config = dict(
    translate=0.12,
    qk_norm=False,
    label_smoothing=0.1,
    max_precond_dim=1024,
    lr_schedule='cosine',
    adamw_weight_decay_other_params=0.05,
)
Rows from block 3 of a small image classifier, named by matrix and row number. Rows with one number belong to one neuron. Each number is 500 + 40 x the weight over its row's rms, rounded and kept within 0 to 999. All counts start at 0. Numbers have three digits each. After the name is the row's rms in percent of the matrix's.
After each neuron's rows are labels from the 100 images, of 14848, where the neuron reaches its highest value: "top examples" is what is common among them. Only what is clearly more common there than usual is listed. The data: microscope photos of single blood and bone marrow cells.
# fc1: MLP up (model.blocks.3.mlp.fc1.weight, 384x192), inputs 128-191
# fc2: MLP down (model.blocks.3.mlp.fc2.weight, 192x384, transposed), outputs 128-191

fc1.225 109:515558522546516446496497494519497441507520551419564496503539510498504428430470538491552551517499505463592455577424481542507466508470504455511568564557485491508548437541530565519515454513511467
fc2.225 104:540493437460433508486538512587479507495490452459466475576499510537533515487526560453459504482461466538483492529464448406561564414478481516535560455465527471576506548557449407496555491534523466
top examples: cell type: segmented neutrophil; smear: peripheral blood

fc1.279 097:532494469522556433571471491506478448510532537526456512538547527489487472480472554538455556451458492464444519554511552540459513465483426530547524516475532445566448475451488479467526534469479444
fc2.279 104:480416520432503520462482490499509487487508531550587507455553448546507502469482546476552474519516441562562456506448499452523519516482525471485428501519457405485488444507466501554500475528433481
top examples: smear: peripheral blood; cell type: segmented neutrophil

fc1.370 098:502564484446501484474544481561406506529549479558421425538501460493488531483510500481509538482542446479489572494494518516454527453516523505487468526440547550562492460535504478448518453483475478
fc2.370 105:548499482469439526547555532506553485550489514525486499526536558491560446452585499503476561506504501556481479473517484507518482476490495474512521508526484437476556505476514516425422436538433505
top examples: cell type: eosinophil

fc1.126 107:493528554573524486538489523471533551421484603468467479523539541485509532508464566501477471493538549537535458492483528549451496552485524535550445537389433501482497480471513516478518497454543463
fc2.126 109:434521466468458513465527542556515470536518557550528606496539433502468468512601459498554524580519470575488494467553523375464513511545518474438454489546545484395453434467489499488466514569484530
top examples: cell type: platelet

fc1.142 111:421499525494453465571540428453492511495452477543545434485515485456486465458487494546494478541531559488495417500481441559459528570501528513578529584515528550599459473452459547476490490478448490
fc2.142 106:556487516522434469529496478490534513535420486395486436503519560563474524528451591562445508438519479494505493425556452474519443504592526516518558531547439502470491539511559534431509488507455454
top examples: cell type: monocyte

fc1.137 106:476442538443535535479546552466502497444490495488458515466581523449477437460541507462545526549560487499482485499508526457505485539561491516544514521580495493456573517510526532523510418432494558
fc2.137 101:516519582487506429525529433495503452525516456460556507452449440487561502420442507479530491454497459479481459524459493415512565505508415451546513530499489450556442452498526494548390571547520534
top examples: cell type: artefact

fc1.63 094:522512457530451493537524486458423502522565548530542417519479538476482467491518522553476516569495501526446565471516526476470526540461479431447455514505531514466505444411455515555525518487454552
fc2.63 089:561411482481553464454479431478486576539526515480509519515552432418448497484484465482469608479450490497484481531492485483602492519555470468506494463409497573465531428483570527436492535456461471
top examples: cell type: segmented neutrophil

fc1.309 095:470496517520459501473481470467562451586474534505462538532507514535432492492558493546531522532493449535520590508457489536549431564494468490546576521518532508504443573561540456507542492414451499
fc2.309 106:481513475500524560481511596485435576501492525495473512532564484430534597524471489449543507526497521470450494468486465516547468473446504561449519486566476560523530474514429531445511456492508493
top examples: cell type: erythroblast

fc1.78 109:501562482502511465446495535447518502479462496521617521537586494547490502499449490494500496509523430514561505549520448466406464531470498513498468460513468532525411527478544523566452500501540465
fc2.78 106:509437479522521516532529503539586598579500505489461470447489474527467498506552537509435501589451477516475493429540524486494549443577443566470434474528454526564517532494454521496451505510507566
top examples: cell type: artefact

fc1.154 099:564483467457432598534462509494491463467530508467492570477461536450522571499483465536560437486492481464587495443458498437496567529518495499528400603503525556472500420484524458486520462523475487
fc2.154 094:493542494478450501487582542505517592500493548513544484468475435511524538493582505494568525540444516403482448538475470467453482471548532535498508404515510537458543550497480506506574496493458530
top examples: cell type: plasma cell; cell type: promyelocyte

fc1.184 110:481517433427535484460587503505505574543445484520484500550505424522507514450508578499496521442505545537466578492381480479434528507557548490461507488522407518508513525561470531457515498485540490
fc2.184 106:586437583518521453541469553444554507499466515471473558558440506553540461426472555484508491464470476421495464522487469568570550497526527525414477498486549472502474472481546518523568501538446526
top examples: cell type: lymphocyte; cell type: erythroblast

fc1.186 096:447506484489469513502449510501434495463547557514403497482461483474452543466510490513559558446589484469486448508503527421514493590435502515484561502485482423533512465508431518426542498496490475
fc2.186 104:454514496475493439457438529445556508511552495472394499602424467458560525511513492518438513476407523541530536545469466597513470486485533486508492492487468500495503454499537428495534520483474500
top examples: cell type: segmented neutrophil; smear: peripheral blood

fc1.304 096:474492464508403581459476450546511506464458479462457479552533538529550493473521520533537410486484510416544522517521500465573510490490469461498450501491469519513509458447531468485456492475455440
fc2.304 101:564481491508539499491486415492515475523503480571519492468460382488434546436495573490494452548488525491510518532395514474601512494482453459430538441496494544493460503508608533486522460468549502
top examples: cell type: plasma cell

fc1.193 099:435506467503540458525494502496478485547514502516487483489578513492580525467477502489499425514489459477526458542437528503493460546487496523567543513485498535490512540456549499472501476449487504
fc2.193 100:537487535465479502490535459473441512525479477436415500455429566479584433500478519488493541497468520552525492531553556522525534514530472508528475516526466579530552394479474473518528517455513556
top examples: cell type: erythroblast

fc1.339 102:560447552509483546461460467504419544557436419487502546431448518469526527438478475500451480530454471472475540454483518571477529506482441515512469447553517492487529441492520542495514477502496431
fc2.339 105:477518550462509466471487480463527429498526474567454418513485475461526477543497460459513518486529547484434506490488461454502495462497577530437419559522529500492551493469479540611459476534482505
top examples: cell type: blast

fc1.1 102:476493511541473547524502434583503519503455501518552476551471508494488529496463489483503491527502505467564566544484482487550488421439477447520486558454526537500463477477485534425454434457459541
fc2.1 105:468491559494493409522504567450575497527540543519561516536444547535460484557489546499508519474526504533523469442471504570516532532532466530474479530524523517462501615470543539463519436431482452
top examples: cell type: proerythroblast

fc1.181 099:551525542461507475541491475483564483517493521458468494455464494456485502455593438495458444501490586554526487508547597475475619535494415507466461439585501466495478474455434497499497529466502598
fc2.181 098:503521522548525546462430538444535525452486470565500524543459492485524440474471550511601467528432491480461529461457468601544475560511460512527497487546558546537511421606442556523473480596421441
top examples: cell type: eosinophil; smear: peripheral blood

fc1.3 109:495475503456452497544436485503591561548515470481514492435548481529475526492470532514477492530471525579466557526485495485460460543485569519524538474504527479484463534503465530515492551490472530
fc2.3 095:559529482514598466501543522489507398549483527515519496562432555528493509521525450419528475526492520455532452454457535488520422509445491511504499597553536515481544491515464499427451463470513442
top examples: cell type: artefact

fc1.67 106:524524583429496515491558527406543510518527467485553559547534499473487530442468505488492468492493546460492502486515463497523496472520438507511505513473522522539522485431506454549464516503433518
fc2.67 095:460492488542541483531448489455481484524491511535496530516480513464490489541520527468505519509548435471408554463502497549467532528461588463502499644460499504456519560495465521392523488496512484
top examples: cell type: erythroblast

fc1.369 100:496506494480497489501539458481493499553479415514474432443528505474508474502484481509529525528522430432475508567444424454474468548477490474558481480480468490558530591490421455471462490460531567
fc2.369 097:530526508475540558571532541470504507508484499428536452460473508413538441487529498438507471461501552519491487569493472401494526488503550563530449480479522511489480440491508547502463509470571525
top examples: cell type: segmented neutrophil; cell type: eosinophil

fc1.347 098:503501503473509570528495504511506555462487535475443439566507491464486463526539502503482537568482480510489461492453443562539516516530568522513497497517547542443529564506503536459472571464604542
fc2.347 095:484474542399489552523522491475561522597474486415516501449445497419427475447485546528491460479515564484521559533494460468565469493451513537580500503443493477480500513444466515526533566518455513
top examples: smear: peripheral blood; cell type: eosinophil

fc1.54 096:481518551578489453517447597464523514467440461515476558518485492505436491460497474519485385504582453490464519545487458564563528496551470442477508554447565439431457512524491464516442467475532483
fc2.54 094:468579597499525543509547522559462487480509512470464536491538539468520462574466491497495507510454473523450440493492486497416563520410542576481532541527526579506460564535597476534513516530554498
top examples: cell type: segmented neutrophil

fc1.268 091:517449527428485476512513490473466577492530514463479435492498544479501552402497562501554502443489465409481482527447516505556507512522460478465450480457465433525442459558489470469474487612567464
fc2.268 088:513565602463499545526468468416531466436517483581518521451575447543483541553496489464492496504454508456480447536523442461518505545415585435504486459480524526462389519475484508532522565487427499
top examples: cell type: segmented neutrophil

fc1.19 101:532523493500561510554504479491455483534514477524454551519450412538588546478478487530498442587447514461481449410505457475454458525451482553447486494531459536564535449509448486504507487493465415
fc2.19 103:524490554462479513480517572520576543520466448477594551460468484538437461481549500399509529495508583493483468592546523482523556531524499472515528497468478344557509537508495525468519453527541436
top examples: cell type: promyelocyte; cell type: blast

fc1.175 099:456526528454424492492585496547477528458477526499524465486452520540528449504515529506455448448508470401487500532515464434487466485560536488572488511498461442482462453524459522468560536502482485
fc2.175 101:512466451536486471583496519488447460492516485474516475540547497455500499526553482565550532496517477528574455511426458503533442541458553527405542515541533515481515465440512492476443502514544495
top examples: cell type: blast

fc1.251 097:528472483438569522462470559497503597486468453486522442422532504455507521528479459517425456471530554437511442583488493472458478589545450546474504489514525487448528568591470503448477482466549460
fc2.251 094:467490546439444527506513466447473516522494523467428460490456522500432503500457486425493539494443426472535527495472536522483541598483555484414515448487501514491502502528587462470473519465455469
top examples: cell type: artefact; cell type: erythroblast

fc1.179 102:436468473502454530501484458454547529531543422501497600427471515470538524526486530485460494502496487540449491465493531544640501605403520465435473504471480517533499507472558511446473502472476547
fc2.179 110:511509529530531466512502538544467458542481545532570479549472557490539552502457466449563489480496441523452493457456515526513570469499503540556468420530518505472552495541557494474516414460444457
top examples: cell type: plasma cell

fc1.376 095:470452498433467538486445501502541435610497524532526470469563594482481510531494494553483451502518531536499500545559457490493505462488535503477526524523535518491443428435377486456460564537536470
fc2.376 092:465521524497468560508528472500490476468425502465484504529509483495429530460512478501542467449520419613424508567505514511475468490498484548516561454521456551437526455493488469536479477489418435
top examples: cell type: blast

fc1.374 095:515593402441470461413440512482472498518439493560486461556511496551456389470463505530476527432438528482490570489465485533541453541468472522501473568458477524514546517514511506518451474515491490
fc2.374 106:478456533547555521598479419487504550424530466571497490481472531474545484474421513526539553488518611553524497428540491502508524476505495495488438415581518441463484510563543438493577487456537507
top examples: smear: peripheral blood

fc1.338 099:475492515522500426466523590501578464501456485520501563566515498548530458439513497526529457536584479529526474490499463450516516510508577527449495482532492520548562524451509447491432508539463509
fc2.338 098:478525513501540494486542558530522533444580573549491423433481545494518620478498548539472456439510532457593541498472511514449523489533524484531462487438484528444557504493453510479523541490512470
top examples: cell type: lymphocyte; smear: peripheral blood

fc1.8 101:579500527522432568441530498521480474533481520429549552452552559460518469538518393559507546488486542518448484527487524525489442534443465552483507499528530530548506495500535451533432503508481532
fc2.8 101:416487532532509543559514541420460443514521494512459533464519427472509481475464540557494475493530468525536559561460519475510578437474524438425461485515484519425505451532559529487630516511451491
top examples: smear: peripheral blood; cell type: platelet

fc1.166 100:497578579520481510565465615492443505529430536525469528500473519574466524550475467483558512559530468465450532478466497565472512474437495487533521495487480520454503519429525544480517515442521581
fc2.166 108:487516487517481550498450413570495491518441516469509512477513516539475490503512494520530491428535557523489470548475455479451536528519526537491399502464570453513508481528561509476425466562556383
top examples: cell type: proerythroblast

fc1.24 102:488498550537596541523576492512547492543509559442540406528568473513484513499536418488445491502505457579485491564491525554528529446518522534464444521529534510515467389511469445523542514494550532
fc2.24 099:507521494518483506480488542550540499483491462536446480449425495498415445481439500449498574522452517431507562479545452476495475477491533465521482489542521452464496534494515490565558508512589468
top examples: cell type: platelet; smear: peripheral blood

fc1.128 098:487414495472518517463482518562480497494498533510469501576479467512565449477461510527501445509470550441419497434490489503481486610495537512474534489538546487533465457478501549547440507497535466
fc2.128 102:496551523454545531536540519462454509562481474497574417479505584489478431452499534459413571538498532517570504502387575481495482503503519539468534476557554560497560507543454525474531483458556562
top examples: cell type: promyelocyte

fc1.155 097:483454521522507513490457593478491510450550486475549413490427421496437503519537419486539497549474449430457473533546532487434475446456498524524482568530533497545481523470479546489490460436466440
fc2.155 096:483499495523502550508490470492436443501479498529548505532551526553484482525467468503452491491473492515512506410528459559481467541438537529499456545574456501496485490491472524530553475585506475
top examples: cell type: promyelocyte

fc1.81 107:554517484473551540558492522490503519425556554421530473570504501574438530464514485558534546512520469455452552504612496512573451497552565461427513509486555448466434517465518464515472513511432537
fc2.81 103:481472506479517440475436569473497466497445477476478519541484558502420454508521480503512492468529482488515476560515525480466507515529455455481540482493517546549512505394553460500501494499478499
top examples: cell type: eosinophil; smear: peripheral blood

fc1.321 099:462480445514521502459509522540520560479494531515543487511498551427534541416445532521472504420482490561510572470478532535507529532536504499545513595461483445444485468515579495436463521591501534
fc2.321 095:526413550471483540521452529479458499545591439440484459495523494492466477535513453512496527523544535475491465456509494439522495468505514526621573529499476466434502521505555518467474418475527448
top examples: cell type: lymphocyte

fc1.129 107:503512511514444464519489526526535484491503538528598508473519431567481524517438499443513519500482458536497524472541464514449570537514571529532456488502533471457448525472439522538495472490482489
fc2.129 108:521488536511467503433545428519460515507506509557472500465507501555447569467482486516517481546519474496510437591444537472541506471481490412479496528488463533566494540472516462476511516480469484
top examples: cell type: segmented neutrophil

fc1.371 099:502453511536392521472466519542550499459461544508539526550522530450452447530592434563503449549522415571514511443532357521470508482448531528458480492403440512468590582504463490558504476518497540
fc2.371 107:556551534521464406474530531523574568533536506512472504459446533428592551527512487555523583491544490506410517626460511495523453485504526446540472532494530447490472478455513438511443526443492531
top examples: cell type: promyelocyte

fc1.224 092:532514524502522467427530474512490527532525506529518462441503423500444498473522418584512523522564498445457459479499551545504513464530458579473470549435506441470540517549518536471467488454449467
fc2.224 093:558533465505635529531526524455544571501504554498494499548514457616478505516451497529548437493505461556495482577563509506523455509455485502525477596549480539563538532517538542482502479472578520
top examples: cell type: erythroblast

fc1.49 091:476453513504514475515532599518511508531480431548519499508448533479544455492534545502440495485496501565491534498500537538424532502459496504490508510498569587492549530522445486470535459471500509
fc2.49 097:526489530483512460517558496549461490565562509513543538522547525403580516541516474514540433547481518485483417474438490524511498573455481477456589468458429506499483440513598443518416571473528508
top examples: cell type: platelet; smear: peripheral blood

fc1.114 100:522470482476447491496533518527532549501546470458493517470462544572447541468524477537506474490560511521480534505498568534388475470461440435485533492488492476478490528524585537466475503451542496
fc2.114 103:519506476491600450514464505483498521543517491424491497530414507504547493541527516600563489592524519582557516478572504525525521482545571530469511451609510528507561466469408428455471610485506561
top examples: smear: peripheral blood; cell type: myeloblast

fc1.95 099:495520539565486454509481450515490563521455533504454456497486553476438605495465492470534533533494598525492456534488497490429515532514537525487529535491509511460497530579471575509464462505521516
fc2.95 100:491507500522457517528433464470504491500464527456498551577529475549536494509594419494555496474436521535483440527479487505484498527452502481522487577547532451530462453547524515535540476493502506
top examples: cell type: artefact

fc1.243 106:567416519472474407514503491522566537533605542491492548464458448507551480562457501503482494555512518542555479571540480567502504526433548566499506531469423501471456452475422419460493478486490528
fc2.243 105:537518504442499534485521466482481496463618494504557490464544545555470481458456477509581515440467451475498435482607413471482469479569511499475543539468508501455462496554484507558482505477553477
top examples: cell type: promyelocyte

fc1.348 092:494515569486518542498529487450467491502507460485441497493477502458519510478504519519437451445536542508510544488524550459519481518421560475513456493472571559487466531495473475499491506508516469
fc2.348 105:519447468529481520419564504444454508471488458559527461485499511426508492535558430500446560535497479534543524517468465510538524522434509453509482499390470475569421484545505575485459495538524487
top examples: cell type: erythroblast

fc1.345 104:553490548471503454500454534468493529496457502469491584547569459546523467512428490497502465491488504516568419526554445508538454448545484492465571494536565478529511472461475555547474507466526446
fc2.345 106:502495478547501519543484539465488521465570501488505536498470538492481535498530493509474508479535472460442424494431522486400495523612553519579530503427471448484518455528551523468466560439473426
top examples: cell type: erythroblast

fc1.29 095:495516538483468541415493499430531426468475514518561511509521482473473526500498520505476501556462479529510437482459444512507471554459378464468515500463466474503519503473488491456492543520435494
fc2.29 098:450505485517443497525574502454444516517454450494499590452524503485482510491536479500479470435440496550492516566580416463478435512479542544490451493458489509522525535528486448466439539484494480
top examples: cell type: segmented neutrophil

fc1.77 104:511495543480505503481583549536454515451518509542492481488504513460512466469527475555493491493515420447471494556505497449465471475459466579475531536523452486486458504486503464502467541492533418
fc2.77 112:476503551569512470534485440529499404503559503559459546443470519538554530565526567544519507509556533512532475501514544510475470469531545510559490552467645511523405446521480523467519514512466462
top examples: cell type: artefact

fc1.351 096:552478523479502534547462494573562433532497439551496523494471516506463486453588496526502529450485476565486530504484526483502499532538506556448512550527514557532462427471454437513441534508467445
fc2.351 090:516492482444546511449449499462537497497544588490537488525494514494546520543467529499459498463508527441472526520483435424505461507537484502547459541469439494474513502505474471439512481546425520
top examples: cell type: blast

fc1.32 095:513451447527556456487475443576473494487525443537571435468487404474544474483490515501560527556475519514470428541507522505519532555445556481494458483494467483425506525491485439476512520440510516
fc2.32 085:447497458531554524503527619503496445497511472462446517442537443477556505482497484482457535597448505509466517486499418489469438475415585508463526470506528490512462551488563527515474467547414502
top examples: cell type: band neutrophil

fc1.195 101:540543431568504432515470533452446489536455591450513460500491507516480505471434483574497535496537493496504406475490488536524474438489447515473490544431471487504549456501519499548437459470475476
fc2.195 100:524499551476506486455455458461563539476513446513521579481496480526426478529509586455494478450408523489514523523523515451416474487536549457542515435520530411517484521475489475530505464522479502
top examples: cell type: eosinophil

fc1.285 098:498508489483488560507575486464492528566518432503470455496569508527523492498486459489435498501504487461520542445462512465458453420513511441503500485561475509534517482471530500540485469491486490
fc2.285 093:569534538438506526557491542515560469499474518476581528565454539488528617443471493551551543513473473474510471510487523490461486543540515533434509436469479490507490512522433482464467516518551545
top examples: cell type: artefact

fc1.117 097:465500452532472451536539506445556474498475451527440515546496540517479449500521494523459461519472494471461499504447523512507497485493442451572472521446500522483549583511532513495459556591564484
fc2.117 100:509505548429525485505586462585458487506541463503519461436456452502465526545546456507447559473491499493531569487519486521510480451418480500457575544554413537499537476535469529533532500452501507
top examples: cell type: artefact

fc1.88 094:454466509491487447482519528549514432493546528517452470530522518521533472619463553516541446536490532452518564467468482511519432489502528477473472479482484471528458505551498508480519542452492492
fc2.88 100:520415528520532510448552528480492466438508479513509486503498451481470540431438409498486506493521474572565481571486535537473514407488542485482455575445552537476537516510437442493530529533524523
top examples: cell type: promyelocyte

fc1.367 091:538545495485543528463437445519553469554540568482482443500543523441555513531561511517430497520474520538496440489499567536462522426447527522483523521430507554516470511503456410515494581505461483
fc2.367 092:490526514474487505517440549449554601492490532508518589494490418509442494475510518508519516438438426460399490515504521519441493514491458539605546485562449467419528525452545486533511461477446523
top examples: cell type: lymphocyte; smear: peripheral blood

fc1.97 098:510495514478469481467499459551576514451490440444495529484490525481542503457504521454472498555496537501486507471468486506454491482491456466487457474596496478410464570410476493413428501558541479
fc2.97 102:516542488540533462505472466558532422515460517461510443460511554458484502561462513507457503483568491440441483524512472537551518480541526483506441525546597475479527499479533478552531487440460531
top examples: smear: peripheral blood; cell type: proerythroblast

fc1.93 100:571469430546468524501537526525438476499463496469492575419548472493508560486477453466467597475547484471530474521522519533503500496509519497444547529448511517488507478499463492542528556548572443
fc2.93 102:450453441499461536448455524494496516486472550472486537530562479485474440487456488567542568450517474447470548567479462630516410505524528460483423513481460522568505527468494446481495450528479557
top examples: cell type: lymphocyte

fc1.349 108:451485465522522481565511493414449415462541464511477496530504500521517495538482490551551481588467472523583517421484537516491510487508495473523493495543423570509487560475532527502434524513482563
fc2.349 106:515485521409480474496527558574488518490559552458437487477470477474551488555480465474539486494473537450466465490476487472448414529506467484415505505495527526521540510515491475519529472506479549
top examples: cell type: promyelocyte

fc1.156 096:464524521543470411558478451464512525477505552439418447550557433577533557496457484464471506428507524524515527487516475382493543457554519475511471474503483517504514436507507594528514527439566554
fc2.156 085:533528521505554503450528447494444407485505442521527443488516518494529524412498499459531420523542502521538477514514527515493602501556511484541477534526557541553473505516548508537489546547444505
top examples: cell type: segmented neutrophil

fc1.356 104:509473541530531538492424460498483534500498533481505447521501475454515486427456513549523556475542540511409482427460521499472575532523529510439591464516449505455491457564499477519485440439526512
fc2.356 107:459519576556458511460531504577428446466479512497593512512586437463429518467470476512432508541449585530435473497582462479557519529490531485566434524433512517517518550486458435495499529498465577
top examples: cell type: artefact

fc1.301 094:534482524528532485417569558429523496464448552542528466508427569492470468611514474493540480498478542538515483473472493511445454542541538466450513528467543504488564526482508468450413508519539503
fc2.301 095:549473485489557464463562425497471525504459508474577500557508424441536563487514520482501478588471540549480521506537467463468475513477517490557527494509484503477523492477536471457400510512568438
top examples: cell type: artefact; cell type: blast