{"translate": 0.12, "arch": "vit", "conv_stem": false, "layers": 6, "pooling": "mean", "steps": 13600}
Rows from block 2, named by matrix and row number. Rows with one number belong to one neuron. Each number is 128 + 24 x the weight over its row's rms, rounded and kept within 0 to 255. All counts start at 0. After the name is the row's rms in percent of the matrix's.
# fc1: MLP up (model.blocks.2.mlp.fc1.weight, 384x192), inputs 0-38
# fc2: MLP down (model.blocks.2.mlp.fc2.weight, 192x384, transposed), outputs 0-38
fc1.264 105 [116 104 131 134 116 137  83 117  99 116 146 164 148 164 143 123 160 115 144 123 134 141 137  83  92 103 133  94 136 119 154 134 142  97 126 138 175  86  88]
fc1.265 106 [182 156 155 124 125 131 151 127 118 115 126 110 138 165 135 115 146 145 149 118  88 122 181 114 172 103  99 139 108  94 139 101 138 103 139 156 109 105 130]
fc1.266 091 [121 203 156 155  79 153 162 199 115 154 100 118 117  69  99 126 145 112 120 136 135 111 176 142 112 120 153 120 150 131 156 152 192 132 120 134  71 101 131]
fc1.267 101 [125 108 149 108 140 147 137 142 130 166  99 139 137  53 142 130 152 136 139 118 131 114 145 101 118 140 110 145 168 155 153 181 162 151  98 116 128 105 144]
fc1.268 099 [175 128 132 126 111 138 127  97 129 111 115 134 106 153 128 122 123 147 119 130  85 129 136 129 151  93 134  99  97 174 142 129 158  86 164 138 118 134 146]
fc1.269 087 [173 119 119 141  99 104 128 112 130 125 113 139  83 122 157 127 122 126 141 141  87 129 131 134 155 124 143 159  84 134 138 156 128 166 118 110 112 155 131]
fc1.270 096 [115 103 115  76 147 149 128 115 122 101 137 128 116 135 150 114 116 113 116 128 125 133 119 151 144 125 136 116 131 117 159 144 127 114 132 129 113 147 118]
fc1.271 097 [154 183 127 148 121 149 187 136 161  82 130 113  87 143 113 140 114 122 109 115 122 113 139 109 134 111 152 112 148 152 120 164 120  92 130 101 160 147 116]
fc1.272 099 [103 132 141 144 156 129 123 171 117 165 135 107 158 130 108 173 150 118 143 147 110 140 143 109 146 121 167 116 133 149 119 101 146 137 118 111  85 142 103]
fc1.273 100 [137 163 143 167 119 155 137 118 129 171 115 126 107 124 172  75 115 117  97 137 160 140 142 115 102 133 196 106 137  53 157 151  96 162 129 115 133 171 135]
fc1.274 100 [120 120 120 136 114 144  62 122 121 121  85 143 162 111 139 170  97 143  85 141 126 115 138 172 139 113 119 131 143 166 137  99 149 149 146 173 125 117 114]
fc1.275 093 [151 168 152 106 119 105 104 142 107 139 174 154 145 110 132 107 125 115 109 106 123 112 141 121 119 113 145 105 136  94  90 122 138 129 135 167 140 127 131]
fc1.276 098 [ 89 127 124 160 133 119 157 166 132 110 144 178  77 137 133 109 133  85 166 111  88 165 116 103 114 160 101 125 152 147 155 124 129 116 144 116 131 123  92]
fc1.277 105 [172  83 103 149 153 119 156 114 115 114 103 135 115 138 108 108 119  89 119 123 139 173 125 155 113 134 144 150 178 107 101 131 151 170 119 126 134 164  94]
fc1.278 097 [143 156 110 106 141 124 161 137 100 170 144 140  99 117  92  98 141 112  99 149 166 120 176 138 134 145 113 144 152 117 147 149 147 153  95 132 112 120 128]
fc1.279 099 [157 138 156 111 153 106 148 120 136 160 155 124 143 116 134 116 120 144 112 173 166 159 137 118 166 130 124 115 165 121 157 147 121 114 156 102 161 105 139]
fc1.280 104 [157 112 149 116 114 138 155 187 122 102 175 127 164 121 125 141  98 121 101 101 142 148 102  59  95 128  91 161 137 123 158 142 111  69 132 110 127 122 119]
fc1.281 098 [116 125 102 154 118 125 168  96 162 116  88 120 107  79 113 145  94 141  99 137 104 119 107 146 165 137 127 131 100 118 143 134 101 142 113 111 182 144 106]
fc2.264 093 [121 114 128 130 142 136 159 114 126 141 127 117 115 118 122 118  70 102 102 139 109 109 124 167 134 152 122 118 139 166 171 149  96 148 105 119 107 171 156]
fc2.265 104 [ 86 139 102 110 135 108 133 127 139 115 188 111  90 134 111 130 110 107  89 132 127 131 150 106 129 166 133 124 160 146 117 158 125 152 113 110 129 165 111]
fc2.266 102 [131 135  99 166 100 132 136  99 129  82 147 137 124 119 137 108 121 173  89 138 131 134 120 120  94 130 105 186 133 130 130  98 110 155 115 178 132 158 184]
fc2.267 104 [ 96 160 113 135 109  94 102 114 155 130 146 150 138 166 146 101 116  96 196  82 159 110 153 129 155 130 109  88 117 151 159  74 126 131  92 128 157 141  89]
fc2.268 095 [142 126 137 120 134  94 137 152 120 103 130 112 140 125 144 149 114 114 175 128 109 157  85 122 139 131 115 111 110 125 155  95 144 137 114 119 119 140 163]
fc2.269 093 [186 142  95 101 135 133 160 147  57 145  92 112 173 141 129 143 117 137 151 169 166 110 134 151 134 136  85  93 141 152 135 126 147 184 140 118 177 151 133]
fc2.270 091 [157 103 125 132 114 126 132 124 172 145 138 139 148 126 135 165 151 149 114 150 139 153 146 147 108 148 129 151 120 172  79 128 154 139 124 120 136 127 123]
fc2.271 084 [147 129 119 118 141 131 122  89 142 133 146 111 160 135 160 135 161 147  99 104 167 108 119 122 118 173 101 115 150 112 129 117 121  83 116 120 143 112 134]
fc2.272 101 [160 121 134 130 112 143  98 143 105 123  78  88 122 129 129 140 102 123 128 122  76 169 133 159 131 179 134 136 115 163 131 167 130 138 120  79 166 127 102]
fc2.273 101 [172 122 160 103 153 145 116 131 163  87 130 163 139 121 114 109 123 120  94 145 142 140 132  87 103 122  77  80 148 113 168 127 138 137 156 145  65  98 135]
fc2.274 092 [146  91 145 109  71 112 143 120 151 155 117 146 113 127 132 108 153  94  99  95 123 153  89 120  85 121 119 145 121 115 129 164 118 131  88 130 147 152  62]
fc2.275 083 [123 119 106 114 178 142 122  64 135 137 136 100 113 148 147 136 166 116 122 152 139 123 144 119 121 132 109 132 109 136 113 130 100 149 152  93 137 137  96]
fc2.276 094 [154 141 168 134 121 135 100 129 154 103 118 131 159 106 108 143 119 125  98 100 170 112 106 128 115 144 129 173 137  80  91 160 155 124 149 161 114 139 179]
fc2.277 096 [137 105 164 133 127 122 112 181 135 138 158 134 151 119 132 135 140 105 147 146 132 102 123 121  99  99 139 127 120 117 153  96 137 111 145 139 131 100 129]
fc2.278 094 [112  96 155 150 158 136 104 100  70 110 140 132 135 133 126 133  91 147  85 127 164 134 105 130 137 153 120 150  68 106 142 110 145 108 123 110  72 121 146]
fc2.279 104 [ 90 134  79 110 132 181 111 144 121 138 145 163  96  77 110 119 137 122 126 117  99  95 113 117 122 130 136 164 134 117 132 125 126 137 130 101  97 115  90]
fc2.280 105 [110 112 125 111 155  80 127 126 166 161 126 131 160 110 132 145 138  90 147 126 110 138 101 161  88 126 143 142 116 160 140 140  98 103 130  98 155 163  97]
fc2.281 093 [136 128 153  80 114  94  98 160 118  92 124 161 144 151 158 111 174 100 118 154 135 118 149 123 141  99 124 131 149 144 111 143 122 135  91 123 110  87 106]